A small contrastive audio-text model, trained from scratch: log mel input, encoder norm layernorm.
Rows from block 4 of the text encoder, named by matrix and row number. Rows with one number belong to one attention dimension. Each number is 128 + 32 x the weight over the matrix's rms, rounded and kept within 0 to 255. All counts start at 0. Numbers have three digits each.
# v: attention query, key and value (stacked) (text_encoder.blocks.4.attn.qkv.weight, 768x256, the v third), inputs 0-85
# proj: attention output (text_encoder.blocks.4.attn.proj.weight, 256x256, transposed), outputs 0-85
v.141:165138107107100085145158145136086120058086139103163083153102093114131091154107158136092108148145065150177182142089167112123084131162182123168142157131165106101137149149143150147093134088144165151053130161074101141173134125108173111137048104109164170135142143
v.142:110160136146167133098130142170164157157144136110101161131102158160050147078064165130171124134176093119083144129169136124173112140143168111135112070116103149111116072189110119116155114133115125112147145110092087170137191155167116139163140140119111164152074161
v.143:105139141135120086071146140101160167087071146125174201123203143090121086125161147113118147106109118124124162116152111177170169121157136126201148106189090147079077056125111140157168075147139178120138183162152126174132115152124194130097165170139134222132097070
v.144:125147091161159112124120173066088095173139099080085160143085118132132101100048106084113115145124142127054118128100143117137116155147111078104141131137088081152088135162134172091143130102190156150120075141112195150140136195118107100104124166123157175129117122
v.145:131122181108138084141161148185124105084150106185132092143084125155136175144132130111142088112117109159104147115087163123192143159133114118127064130048125162115146140115067089120146129103122139095126120147153083151194151191102121141135177146180152126179148163
v.146:150093142148106135146105109126121104160147127142144112117200210120143188122140140126142172109150090177167097136116118052114160126095136106140095116105134106105113104084118121137129131082104088115193174160179134118129113104133125146112100121163134139118136144
v.147:148106140100169090145196131140100099102170146113134178137113105048158078095166082111110195149124133172143147119105110154117123157123098093132130103123151090111071157156105082100127112132105085092118088144130159112075147133111163118149093146102138142142105197
v.148:152089069078151153158131129124129133102111100121163080155122105122109064184166135035122171084100176149166090095153110163150128156180124150103137132121150048097140133139114141184151129170109137190143125101108153056139101190099097140122134106095115067098119086
v.149:121172159126062122138138097119107161110112127113192126179122192181130155152174134143139115111137081168170128140136131107121178109142135150184184166190162081111175173121177104081151101170122148186111111112053135105107159155128073133187092099164133095151096197
v.150:119093127127127102206151112116108140134143145157152094141172035175088167128147121133093081155114139142102138115125144119130095143150136069132154110119109111154092109105149140152122176091193090157106166109154087171086168076114108165131149108099165115074143105
v.151:072128102147098100100158146120116125082080069134196110134099111141122159145144156112067156232113141099098048123087149167179092082165172130177041184141160151135150167120132108137081127094151112160087097170117086149128089099150143148111153129087195120033173146
v.152:089173163146144092128164172134124142154159130163131140090092087109112084151118111160116099129159126141092142157138041094108164184083125141146141170110140067120132103115157145160171138164139182060074110114108112172105191129101200146160119151140100134159127181
v.153:109070172126135168178107085118120140098201135109118122099148098089116132112170117119162091120184063083154134087123191136130135122085117133132178089142152185159056117130159178141089155135175154095129147104149101179146112121122133127148116139134151138142144126
v.154:180130171123126131135129099154181091059085117189166169127175122155115126157103145128150134103110162106137144116108117099103169120153086099125117116154127157139131171145175099097104104071161170093171119099146123115144086150109131096221142120166144145180151140
v.155:191114165129080059087127186137116132127113138087109121118126131105120134135136121084148154127168127094115090130130124120119129132145099134140117078155141128166110184097125113141155167186082065111105120096116140097095112131166147103161111179130063133160102101
v.156:158143134145125077128117137127147154119125076193136174071159161108151110083154069124199101100158011144105122143107118129093084109132121168115137131115198167153078103135128123148082154095150177116126134078165130147108102135145164097105163118135086103109136132
v.157:126103122169161132139126117163147203094135120134118207137134126123086141175126132083165127146113107104173125140103118165178160154129143154188149142152135119099064136149119149138078138145087064170170108117119143086187173134101110150117152119129100160118121137
v.158:091159131210155102144109122091080101137138101133091143135123187119126103153162127165166123167118104138128145121101087118131137121132115134118146121161123118134130129094139101149159160133120148088099073090171131181114123102164154153147137106121101120093135146
v.159:135129136123161125125181100118069078102142166022153134105154100138132159111175133091205150124093124136131095126095131148120101095154124133152074123133133109094106112083064136107135118189151113125050130166120121111178186131105145095149105152163115133129142131
v.160:096131107149110026106149118134099106051157125130097076157143086168094190113058161160182144163112131124156165153117121192108178162107100136130050121089141147144145090140129127155072131129140164140087115057154104120122043136116113093114113129186148120129113095
v.161:190138111148109120229142059107226103112183126142121106123159165156151147146129130157244157140083143112097064116176123135125187133081120139112123126108136129132111151120098168094097110151089142178107121141119129115112052153116114099145144138082093139127099176
v.162:172126137151165097150136154106180110116109098132180136070120096096168115124136133120155141141103152121143084156089107136147128129233121136217159126157092149176133106152126104095144113109103118153130160128160133131144138129119145141122116131141149142186145113
v.163:121065179117062066118142117119117141122109100139086116149105133177109147141143167115153148064024154107112048108133168111110124138158088132146110118199140121110095137127142127137153085090156110105111052081160117162104123142129146137055114157109154124156131171
v.164:081128131108139119170098107130144120174121112089144114142171126075098175109165121146144141148194119109141150090101132068102158143121122215142091144122197201109121195105081086151134122150144200138089109094150085182110185136186135112147114153087112148100130134
v.165:132140050135143084082160061147130118111171132139143176123136139149169127174162146097104078071137093159153147139113126111115133115179125124146162134128143104131087132079123056117160139170101135111148111131180139085160120129119143045154202152081141166113142150
v.166:156174083119098161124176162168088065113133119103128116134188107131187157120102126134092193104139121114105079128148124132142113127167106084165157152084169104104125103079098164093133127139125169115125109148076127092148102106179096142143197193149113242064137161
v.167:106160108133112138114158138122082165150152124156116148156158157073203087104173130153056124153151143129096139125064126114196142113109109151136103106182140094126089140174199101130181130191117147140138139096178119127150076161082136096121156135167120117198184161
v.168:108118136143178145150134152080130129104156127133185137139095107079180143096152148129112136108143101113143126168136179147101115149137152131145105168166126122129164213187098128167155138079133057129187116129128130136118108108130187070177093142154194150146122161
v.169:084137130118107103154103199153065118101134129151113134171179137183106136170161136165137112096146104136106169168114095127095118112099136142191178155139133132153088182132098132141130143138119107097189153166155099154145132115155194127138141096094117156183124093
v.170:137126088189109150102222158072163161099154074166166081074111150088154118111105161070117115144128102109122143131148131181096121113123099132205131116108121097132149123098118118102136098134082163119084146154088132116116130093141125055136199128147135098108137132
v.171:147126170094107191100122249146126203167202100175159151141083162119166158113104128154084144141161105076105131149130144210093111132212116147137139099191176147165072105123152129159142146166110154074077154098105137062138152141153225124126125119140168173088089115
v.172:126119149135055126170127082132117076191108135124113168161111064158135111118154163136188138111170125179129101119079117074163163111142224106121146089131173147139155140202133173177098137090122043148178199100074099144255158189183104164159138145150156162137152109
v.173:122183117178157141101110144132139154157129194183171141157114128148110105143129106109088141134066136133100056139116121176130138172110102125171134162117140132130137126158128190090124119136112173164144100156077089141128174123129137126196126053144155147140100112
v.174:122098121112152113159098099095079122119138125121138039099112160128115190101160141158134106112136073138095165093112107090179077120143149138122076173158097140097125122166089144155136180099151082126174108155164088159139050148107100142145131089094079109189130091
v.175:091107178129154159103092127144114139127064153062079155089161118148119185067130109117111087135105124147165136097181127148079140114160180086129165059138189124105111105118166124118158148100108133130133133118083170104165112093108181115130174127098094143114175157
v.176:125146080117153127164112174094183119075130230129065116080094127148117121104183073178110151073107096126170085120168153130168055078096095155157164155124157176146112123119121119094072134169087200115095118150088164082133133134174097141102119149112171077163146117
v.177:077188178135104084135194188101164180158099123122156154161095153132146136077156156143122107165127125140120158196186174075134157088100134154105122080132150090159159140167113096088140102111130157187109170108123125168122121151150115151120139168139136149127104070
v.178:117149107113092126172085175143063124123162173090108125151186155222202106121069124115154116155159148190142081150122122061160101092146200131119156152151100108124129207195169144120128138132173132101084091168143124116107060134132068130112217124092113111154143114
v.179:155152166121124128132111133100142154086172152108154170100105163140167096221129099130106102108129163105132100146080121169081116135032129144071115099155118147114107140121149130083148140140167141138105108139141075126134097122102121123187185156159174169115108138
v.180:119115175106149100174168116174128106101182085130034137117143184155139131123153152205170126161095170162134092127139172136150155147104076056112154165098129146107115194121133123126159150135115144109162108125134138130107124162103167141117136137136144147133123127
v.181:122116157117153112143183128133178144153096183108105136164156156042101167167119137105101104088196092088155118106112123077136091140082108182145160131183134128098128070138111119155179124097086167151179158127116114112130147089138098081086143167146098121098111090
v.182:044127142076121110084165102216139103089104170191114157126142099111113117105176112159154105191181132138119147166121118168146121133135150093093111058094114147157103095102107133121120165152157137132162027139102098111131114147136128102121114101070142173139141121
v.183:189102140108139113112059136149140146184157123142135140105089116033123173074096121170155063133088126117177130145150163164114145166133129081124112132127117138178174149169075113112120111114156154124195143133178143088109119106135122151137176131132150130101150105
v.184:103133098083121078095123090158087119182117115137164141128097068162231109164180129136173115079133082094141164119184043103112124149091124093114186133128147094084136100187133110171187095136123092130128102119111095139137137127107155082107098108165083167177133132
v.185:135103149107120109147121176174099108154198171139128190159216126134099163000116104190126106060138224129169144149134092101160149152127107139170090116124143088071139156156161125185150118136123101125131133096133090175087157135146151151130116119117121072192141127
v.186:103149150073157097106129164090152155181151124073165116187108171082073122102121172122128121114094104092096138115134107159115091110202138185106202112128154100115125156184138072124125128160147141149085148116075173187134151136136140114135143121144153120121095109
v.187:107105128144100101093147111104172154127155157147197178139151136101115118117170088079066128165092086132168137145136104151158106090104166118162114193178141115139150151076090167130108120115145076142127119105109103166147110093042139147089089147138197120147114103
v.188:091090143124176150126124090078124117081123090156120119047134133097107143192168123116137135173153140144131143115175142139197076119114056116123114134137141134158140101120110114111166136132131111098149139172145111106113126141140108095079137156112049184125124096
v.189:130112108176133117108144158150148060134129149107137152073099042110123178128100130112193128129116153110166102087132097102139053116137064118101150157113097178133115104143118120107092114171123112138146090200135141134166164139138170157133119194137134181141127098
v.190:137157098142130117145107119147154110129160110125200087127142115157104066084115146123142129108193097072140172125157060109118138172099181131100125099175118147227130147116121110125079117144089089135111116131186163209069162127170119145105122116114158127119159157
v.191:182109112142105109079152117064158139128142106143146135130112183130119162107155084096121192108169081105149167118137123123165084120152137109159152146118205082166186086183095122174157125104118192126130185121100148177195147119104139079146137066077133125151149107
v.192:188138122104142100114196160155154111125110138098093099120139102151139134154171100109160162091039110122094111125150130112115083104132096096113111119139156138136184103155101135129106105139095113098179089124171189201129110145169126154110107107114140122109115155
v.193:136135109144202085179123127121131117137111098112115126139176141093183123147105086133158129106146109146119120106126136114187131127170142113138101127100149155117157144126125170123130107139108178173141093170093103143123127155146094087213188099088127083120082167
v.194:179094067156150121115055110144116069162128063131140159090126162123155142041107114098195137089126182127216159139147120147124158043117143119140128134174101109195133092167126148108092124072125075127170155111117123200177122088114190071180097118205136110150157118
v.195:146169208141109149124118111127054094121109130139104113129086100129160092118106158136092126156135129123113111117116028174102108151161095147101104141138115118109162132129137157156099102180126136170191128157131148175149102093095117125122108101125123105177096132
v.196:091118129102130211101136110112064098121077136156165165103082080121086062115108163126135107124140065083068122127127147145154113166146152103139165126121151148104207109132141154127117135111140148099127162128138112140109047151151158059241222062105123060126224127
v.197:166131184113072133153102105185194130137147113127133151150144160143108093115122116117092120131132129107097141112111117146157126154092104123117136152135156147098162129117106121100157144075152143137116065098077147119152140130144095117105154112108137124104091192
v.198:128137124138169118118182158082121124205126170131137139068146116090125110119136086147128204147077148163120082107102147094094160118099096087111121124141108154100158118150163125060146147143124154131197154085108117101175151111103130098099221136130152145125142111
v.199:176143133127071073115122137125080137110186111146133101093130166128129174065139145120147133128113088106134110114156123146092158130173167166111163184104103114122167194025141115098169172153096087158133080146087114080122138124145156137070122098131172117132158174
v.200:068164106079136098126070156139104127175033158107114148103107179119144140143154124135118107135072160174118129179124089164131092121120079101128058169111113095071137105125127142129152083115135137100108122109135122191135118089154148125117106097134140127122105120
v.201:145135160120218104125139147117147155132103174122179118120113127114116114089054133154201076139161132125123079132107120107174102129105172111148143132079114110159128128108140096220154116082133132196118090159146111168192118146149144152147128176146177160137115059
v.202:102114108111164144166143118119213190118138104094129132110081117154142119154121080116146172080170126104144128140147104142143103114107118199134132110123101098102111074042130106156085135156072137062135065125211102132159071102099090139134103137032109098127072124
v.203:141140108187149147106126108106174152131108132118103145165168121073091106153077042113115147108171124173115139124079079144063126119150094106158157123123084107161150123147170146082181075112123141117150149111144112109130124128106131192154104097113130100124084141
v.204:088112115125110129137169117140163101125130144169074110177092114123233113191165151144139156152097082122152108136119094119063104096112100178137102049197126129123090142125122156145177130086106200122085147151041141138201129080214101119130123137150104136153112129
v.205:160106126122127117105140134101106120125136103109126112116178093219101123123065161045132142122153129142111128131151151109117149138103130109072159078081145148090066134120131183182125070138148073176094127162097164120140178122152113187089125184108144161099118073
v.206:111126119131130096141190126162120146126162115089163090112100123163137129072079164112133142108058090113096122165084086136132082135106103146122230171151129137156078111152100127178162176176136188075102108125120104146141146184111144149141151154163156180123135162
v.207:098155170104155129111133057129156152130164159102100140145138121104094129176170143120121130156079143140083125121099096174110137167100135105125123145185101146078185088104171145150128081121128132106103113106123101072191044130122098053135146101071120177165137099
v.208:107095151134109105165124070102113111123122168186106106124135133080135116145097138097125116093115135103146176109112066153113142133109159129056186078129096130113019212121158129052176074123171119097112179093219143142092134100115097111142090218134119175203136135
v.209:140118070103134136083131142129117127156064138125067211112099121163185109164116141033095149168120102155120127140115110129131113169119026081116112125142131138107126109069086123140126137094067103120119055138137175148110094126110134133127138052107094077089092140
v.210:061103156139152122174164148149134122128118118125098116079133100178091144119153190155123140155122096105103143133097128190095118145161149107071124101128120158147158073155203165118169154131109119088194112126193135122113153118120167126141114129087071105143108087
v.211:155136165168121095156136137114152143170117078139174141167141130066099128164123123156157133161149136105122154156099114109138142134152143109157136182162112174116151096160158093103135066147084087137141104090131154123155107163093159100200186081088141101145128202
v.212:129099161111121106053000108100140173081110143111178096143175093091142107119102249074097224141134172132054164149124131141146121136050170115110066129110170095170171085114110113118098067102136138086131124121137136121185124130168200144098185166167110118156136151
v.213:138132171141078126126125132116127059105088185142042145187186142090177120149090074137126148125169124151140156095062171176132122079169125128126150078081153137096130169099102148093180168093159100059155125139130169153167097113133154118145149114137101172137180162
v.214:093155128123120144141075129123145121138129186123131086154099164131084132205133094147113104134116145094094082124026159094162176111168176117168145164091131146082118136111139120150169194086146181121096125117116150113141069212117141079081170116139197140111100203
v.215:187108108062131111156125125094169104180080162130141100168179081142099091107092190107071087134141131113125078115176086095131154125129127110156141184127118115121156111169168091126178104132109102121092164070069128106154123170134061146147089137158133107118131138
proj.141:116107192099110141127120162103107114138111190144091175114139115095119197184144135118191131131109108088118076125174121074082134120153143154114085088094151144110086179086103094105177127150146135121159122081167179129143144074119118089083121152065160205152126129
proj.142:145125096161078114072084122115119105098071113099155135170127112122192133182126130153111125108128128099129130068125120134061170082140088080097124098097217105150123179100063122037099134110120054168112102203099105125086099180069145124119090145118149029135161096
proj.143:089156174083073139134104132136125064094181150162135105119151206173125187163102151143147103134106118166110168110116132115112132142144076083098146142135186141174150125130135092203119133088153118112141144145104144157114163147052184093120071148111170162163098124
proj.144:102134147131124143143133178128099181132133126119126152152110067126126100134162112126163115182162109060149133093048149158147147116057118099100185146178147086105138115131057111041141168134117144159140162137109100057133154078138097128122087136146092066117111130
proj.145:115098158150149109102136135102197151145128148127104081182105132118075092085139121154109186149143117199169149164127168078085164115190146136162120150167117145119111165144146139089110097112074109075138147135131132202132149133154125132147144155129132107186087169
proj.146:107100100140070116179080168127131111112076138095065194166111154057135151147126190152156160161158114115136103150113105090037078119174146112105102131161151106183098094123110123119145145108122130074147131149075158139087081152091126105104142220118109088101136165
proj.147:086125132130118133154096163131101110166165073148159121071123149066113060098136133179115144147089129121143116116130122138144042105067096132112133123117166155127137142172134088158118138100146168127127118112115132141155113067201124097164093142144134110140139118
proj.148:098061098141099096122142090140153157134174144088144081188124188174126120103108079109124144149114128131126128136128173150132147135113091131167105139080128124149148119119235158153128171083130089163106147180176139099135221152077150074151155074083133198102120105
proj.149:059105139134117117121139109149146141111081124152157172164151040151204104104139174109100119075140066083167138163102076157124089150084154170173170160151127140141111080116165097097096114198107088126126118094133129132079094114139141116101125200094124155087118083
proj.150:124160166128095136098172135093093170140107162084085130099157144124117101180128127115130149136123137170149151066135117115105107131134162168070089133047139097130130170161142148138126150065119158133151155120149111102163150126148102083148120066139111186129113100
proj.151:243156091079104050057096106124086181241117063121148096124132078116111116089138149119171110163151085115112175074093081138136125158143077092137076219131090089172120142114114077137176149172118151104146118139030087149062071158096149147148103070152145119095092134
proj.152:162173128115142051141136178084128173169042150153089080145126114150172148161150124170127142151113125095093107112167117130100126189134119158056140059130152149143173155096100067074067120176116115127179102159104110114185182167097115186157095123112118145083128177
proj.153:087157121184147140143143174089112114081117107113120073074191137152156111120088093131112146137154143123185124165143095151143121123110201157121143207206139114104132116111108174127157181146131153120118116135060082016174102145142117121130120133180131148084131195
proj.154:151131133143146146052182127103104109050086161138109119175145140144157128115185074098182146078130140086137132130158119194108147141151206116129109111178167149126160153107138141128193157112121132105083065111137091115141139086065129149138168128035051130145133140
proj.155:111162102138123124147113085186129169128150150079140114197052160131156134132117090109078136137157103105126112098132167148179146121130114138148125136125112133171114122089126090097097154131125095134123077116074115121150148170077153076140164085128115121152097103
proj.156:128115124117069088160175100144084079064113120130090109124077102131167149115103072116140173138129166156094139137161120146148108199092122142079087131114036113204118132144070084153148085107148115153123109120129137131215165141155167094071130140132113096171147199
proj.157:169175100095179120102133135137180152166159143142105160138147142184142165197135140127136139158103120127153171133140077129147108128121140155184113103098131114130104143166169151147058200156105130139113108093148139108120134215102164162110131157117106142111105137
proj.158:065092111127134107125171123166102173089160049068142129110141088137097181151068096145112122098103162114171137184121138150066130121122072065130130168133115112142129113178123195112140084122104140098137166117134111107137134150128109148166130136127148121090183160
proj.159:118125110115096064117104122090133156120165077155150065117098136126142110069059161105184101082165141100140141094139172124119165152119123108144144088098153138135117115111191083082147057123141140138173149141139086093130159086120147113203132168150163117216126123
proj.160:137131148079134149076089087150154059092181023151121116145115104194159154066156137113156133094102161109124135129115205130120070169108127091143111175055112137159102105180097065130167146133094095147042162123078155138106131105108111083084083096158121125147125134
proj.161:129120123092182132135170180090131148087156152161159093141155078107131028195121083061128141132134079093097101164129110096127164184134131125163136136130108112080140174095099083136137147123078166163129055117075121101056127092134118125096152105124143158150147161
proj.162:079134160151111091089144149205145104041129126158117143110183113147125133151131118150151137107066121124101147159156101151139124106104165153109112130145162152188170144125156149098014146152127124096157126103138107075188104118152134121090147110117137145150166115
proj.163:102124129135135117139101105146143116135155156117184144170145104125097144085131151092085120092103095175135131039105110076125133125126123215109129168108151128118114160132137183131101112143077121091110107114150130132110112190095082143181127112103143124119177119
proj.164:156125146122112118135145123104135154116106114165157092120085121132128129083131123131192100143093091171059136128137143149084121126205141071102171054120072155145133130117120151089159133147012129135175137112111163138114092157121173119101095155133143131140143180
proj.165:155188084067156114160143112118130109140131157115115112142100151148151163126130056170105153043101132132125157119121112121139144130112099190107194128127139133102135083119111160096119143145144115155137130133088141109126120123097147128121133130136113155161219092
proj.166:083109100144089159132135092153081138081114104133198157145129086069177097089128145152148097134095129169110121105076166170146089124124159174127077133103168174079127108171116151151143134210106114135114168110124122151104225184109097131128106096151113127145102107
proj.167:123095086159159116135103115144098123176113118129088081107147131061122076130160148113087141118130098146139144123114105155089151155117124108136131097154159141107152148118105104143155129152132163138139099134169146143132142102137102162172125126157163156159107157
proj.168:097101099182166102179088121102147154138106178154143142080129141123156161106161060086131124150139147142059117145087131160136149146120123099196105112117137127155109149116105150124142110097154105053106120113130182148133118106092128081140119149192129082148125124
proj.169:182127143178112086089225103165153115128139117109148118172143183122088164181129124189107115144135147195107122080096117178165122150111137162074141111100131131123138117136088149115041121105155091116123150121108131139144201131178149162165109089140143155131125081
proj.170:123147136096144123147126142141097159150123104063111158141116142090141108125174117136117135154119164146143086155156117106153096118142108157180121100058173120152124128161155134134106129117156104142129127145097115090130130117093064160135130184191118132150123137
proj.171:152101114168144122104143167190097081089155116105148103139075115105189110174108115109166145180161130105149099087143112172134122124173115084162106091164186113067079119144111118141148132112140137164127161137109148141170131094047139091153057152104094150139089102
proj.172:034162110063124158106122134117089126135235171168118109037162186116084090105112150115083108060147141104129049129116149097113134104105146089098153155095039111103092030173154114095094151119190122121174113129188139122118132079110178091108078111137133107149161138
proj.173:124110144116154129150193190128169145130140153132132126118142070149083195131097142133107106135062127089132135120142185088159123162093113169149167122126118169118102187122150155071094135145123074110102134115157174100168133136184175154124110092150128117115118184
proj.174:151139099148079124061180154050123080126175110126180167128139149043111185107174122086080101152138097111130064134119127110082129081121108167103153111113137117123113148095078055127061118103139140122134170112122131096159096113117149127162124128149121122101140083
proj.175:103130153129133112111097122175115165156132076159130164122073141137156150116095134135234105050091109080165096090154125134142151125091158072194136169117116126145098124117158135116113128121144118130174137095128141086110116111255085130167094122168139181108193107
proj.176:065114101099133072063104124146127133122153158151134077133140063125165070142110123120097120181106154159130174107203143149149138093151203142119114110094144104058084101131132089112142188166109089138126138133113187142132113121179143119131125093092143127137132137
proj.177:157077094157119138175090127176153149222172147160150131109104096144116060135173119122144194141151159186179147198125140086118101129149097141124164127148121114118138122085118097180132124133176151162116170143149134142092184150115144125144156112127131125184100084
proj.178:137174186096146138085110117089114095149135171123110128110165115186099137082125162078191146149175132137157144123130127174184129085121102093156105145080064110145140138086165110121135143135163160076159123105143131147118120083131143159059126173127146163114148125
proj.179:116147120118112095138114175154240120133123091087105151148133164093140148098081183113129018155078134114184126133154093139101125132127083130137077225099126096108127099128154150175130143139132125149154202116136145049071110123097133125098127137093156088143148130
proj.180:114128117159153133076162158142087138153138155121108169125053097170120174123094149167099189146121133102101082146147108059104111127133132134098145122150115071107145093127134101127101126091107115135158097125114114125141112171146163103120121123111118100147126078
proj.181:162087114092128200090181144140098121123100199186106173138172147179108147141153188146062132120112100120111144150117198109108130094174156139167133083108143128137139116080175080124137145160147145134046152160155127121148115089115150156129171135108119128133126099
proj.182:110076082144147166131046157142155139144103088152176125141127097084123078140173159090145120144129094106143154151104149137144108107157129106157118136124106163140137088126171134121148063134113135088113121133142127190113126112108120150121123188098157157136090126
proj.183:129127102091124119091050165134102125122171119120115141165202118135103102148146081136097134118110139140100145133154140154169142164129152145141068101173117131110091103062121110128146144137100121102137115165118118129140157113116168117128175078141140169075161085
proj.184:140096133108150101146176130131175107150167154161148144152108072103120212106090115214125210164152198124099141128146097164071113114093164100145156175119123067133104114148142101084180117094117048087124144112124081127126119133076139148135137086061126102130097129
proj.185:132087143146148107138126125112065145129148113108096118093083140106131110132171169141096046093112130159096129096146118123191208128112111152147146185083139194149105081105149142135094127196154074093129098132110114127115143117089086128095114145126108106104187130
proj.186:089108146175102073157112113146129142126100115200143132174102123161106067158059121075144088099123130193135111151152176138118139131134162129198112080085154104175140136128148155125119041147102155156152082086171132087154148150084085130134159136117121157103135135
proj.187:165140134128087143168131085099130155128120113127114179082172149085084162129110182150157172179107124046132175154147142142097095049057151191138109118161139101129164112188104128217146169138110139126101122122106142099109115128136193081158151124175109104157161083
proj.188:128119201162113072153181115158090130078135164127168125101124155128161160093127131158103092145094154137127087172130140126140098108128104139104139093107123130091099070148072099177102116153133158092117103114145183211157104132145096081167143108106148128113113137
proj.189:093144098103085102174161157076111075134128178085159096108172142143141153119089097120093105113085131100126139095131121132128163152101189150108161134147166143174119068132221113145143154123145165109142083154129127194126122099111146123131097120189140063063110168
proj.190:116165174123142188127131115177086098134153195132144123164100155119148171150168130198104109097134121128090145137119108105143161146124130168169146082059114104074101149035116120128127115100080106159138064099116072184108078132105166150122119100173130112095113148
proj.191:068126137119130077157115128144127079103157085136152086119116085065132110162175150115147142109066119189150141152097160172123122068108134130190130127078145133137153130115124133134146154112153117128101147149136097105127144165075122171127064143116111116075135197
proj.192:131162064125149158128131132066136150145122101060137130098162120133169090072152111164132095167168117080126106144096102161108043134124080078126124160153158133134076145128140130153117153185061094138071118128187153120127118137093127115134164161102166143154152061
proj.193:120109178117101126115123143116137162104107186126121080148161156120138176073108138129152135193109068137143156132106132185178066102135112194140152163142139113153060119149194125098111209140079104127120185111148086114137111142145139145179102120095130139129125152
proj.194:168132090117163172146155111176103153174135156115112154171145080077123181109093109087156106126086134114103124126104153133136085096150137095014111128178102113165096163146055158134129154154134087161114123055118112097121071139120091104176210178124160172112140104
proj.195:116109129091182129141122103189157149152108121176091104100138047122119160076092135159136179080104120119163155071120183090114169094142108103118154158100098156122162136099164156204141159141110109144116078167103042180081132105111106118112121137115161138129173075
proj.196:145125086127068235116108231166138149147167157185127084095140140062095110131065127071146150087134110115116120167091114096140150147104124118080173134160149092117175129072116168161175169100121170126121116128165095187148125166012153114095171095041110138140120033
proj.197:159091097042104106104069177124157166076102095169087138112133121156085094131094108074100101178079203225098141078112077087117095130116128187088158113137105095160108102121209130110188108109077097147115168186147151193116091175127139086183129107107123085119135125
proj.198:097146088115151112129131152136089110110143167123165136123130175194135058118120130165172126123136178120156171046096130155070128155110113164204085185168117164150147217121171133145081103129142093110150143176112116197134091126158122070144103159140181116111081140
proj.199:211113075110070126147126156106109170088149151143159185047102128108150120098153153165101134098086108141144223155093105129167128130118124098095101189115165137159229110151148172177142152161109140095105173093053208109132164164159146109167090102122098151131169114
proj.200:152108140118135091078070089169146117202094078136074126127136128093127154084141153088118122148058166122131135095142163110037135121122141106011107126109112128148165121081092128115098145130121097148105183092167151079053108174104161141153182192110146157119121140
proj.201:095122168125099127120092141156125150127158119184174184171127173178180142137113139164137110157140187168117138141118095138052107093145149196158108094139148140187089126129151171095123154088178108149090205106190122178122131077098092127150086181121187180191121163
proj.202:150071130123126124129142121129101141156179110153130129154118118112102137141213181125108159086136112052169144117096151137125107139173137153104130108178136070132143142166102128124161159131145083192106123128109141134132202184110105148152161076135133104141129126
proj.203:157154142176219093181117106055063125110198135207114134119120134121136098070124076143133161145099118130113161100099147117077078153134148151198097117088061191153120091129120141088098068135146134112126141163116109099162106106180117143043082153196135113198152138
proj.204:105138135083153080155150129118109200144134093146159070118188084105110171165107102145063158174146165128112106194129106132139097092123146043067120107162171144225082104106115175099093133129119189157098111171074116099104168112135073108183160166159178207096043154
proj.205:129167151104143169128144127136101146124107154087139161148136128117157185157153113175171124119132118140137095065166103179125183128181188153149088109155117121102117107178209107178127121101103163112110091091133116062175120114173095149130082095126094083155105095
proj.206:162081147177159129180155165100135166108092110164125152113112118122127164154137173156150193154141130082147103129048117087147135113062102167122073131217110113098118145131141149157174136130108086109110142116075126134122110130125078096145174117113129073113148154
proj.207:152112161134156131104082116136136159087153065161079113129157159020077115089109153100092121117144158150113138111145083121146185094082119109152199172140103115168128142123108131190075106070101191125159127080154075081107158095121142123141146122095093121110094130
proj.208:151142146148185079109204097119125099103128170133118166164174143156167136141077105103091056166169096129204151102090142119126094094190140122110167151123132086127147115100124203185154140143136110180112147057133107129134105108073111101132115141112118091153149102
proj.209:125131123108146145117134134122117089154086119103160071140083073140134123130165117123118105116107102152128194181141109139115079067162151113147082103204167125123133122177102186203143125134127113096158186091117139104100127114108067113108164063130104195078112122
proj.210:089128161156132099086093138155139090129136146126131092097125087154180131168133077113131094083148095154118148130148101157163184111175145133140143189100114189145122153144115107128147103096184130064065135120152144081146091139187160154148186040080100086232173120
proj.211:106098114140161097062105094122116148116121127106094115154096166152081119103068133099065155150187126151168115137114158144139107096159163142143208123127111132121153171104119136122117162153157113147139106145150143153160132127102162137137130138154136162171095179
proj.212:108183078171132079083112162119134127106149106109149137121089121135100096139130166184129145149171118098087142129105125092095125140084073136140117170104123175100100083114119103176107087133197137118117106154122150199144098077108150138137143155099123075129086161
proj.213:163103118127108147143132116114142103146112085178144156158116072119108066155126131149177161146103120124115154172130085091160179112109116124103140224119108121107088093140056123176127108163114154132110135068074129102155133177132130137124114135106136122137119143
proj.214:090099082157098137114146154146164139220108133114101118119156090149125160067097156153111051153142194159151121222112132159107091098120204162131137166092126134154120058091126088122105131127160130123131118136174158138131118126115134133135151141040149126108105109
proj.215:162133144129102108097161126095116161079131075148132103146119098222138205129159075135100114051144124095126111142095090112109098129109131082205132139116122186108071133102134149131083113120146083120116158149122083088127092121141173146135123138049090057142149137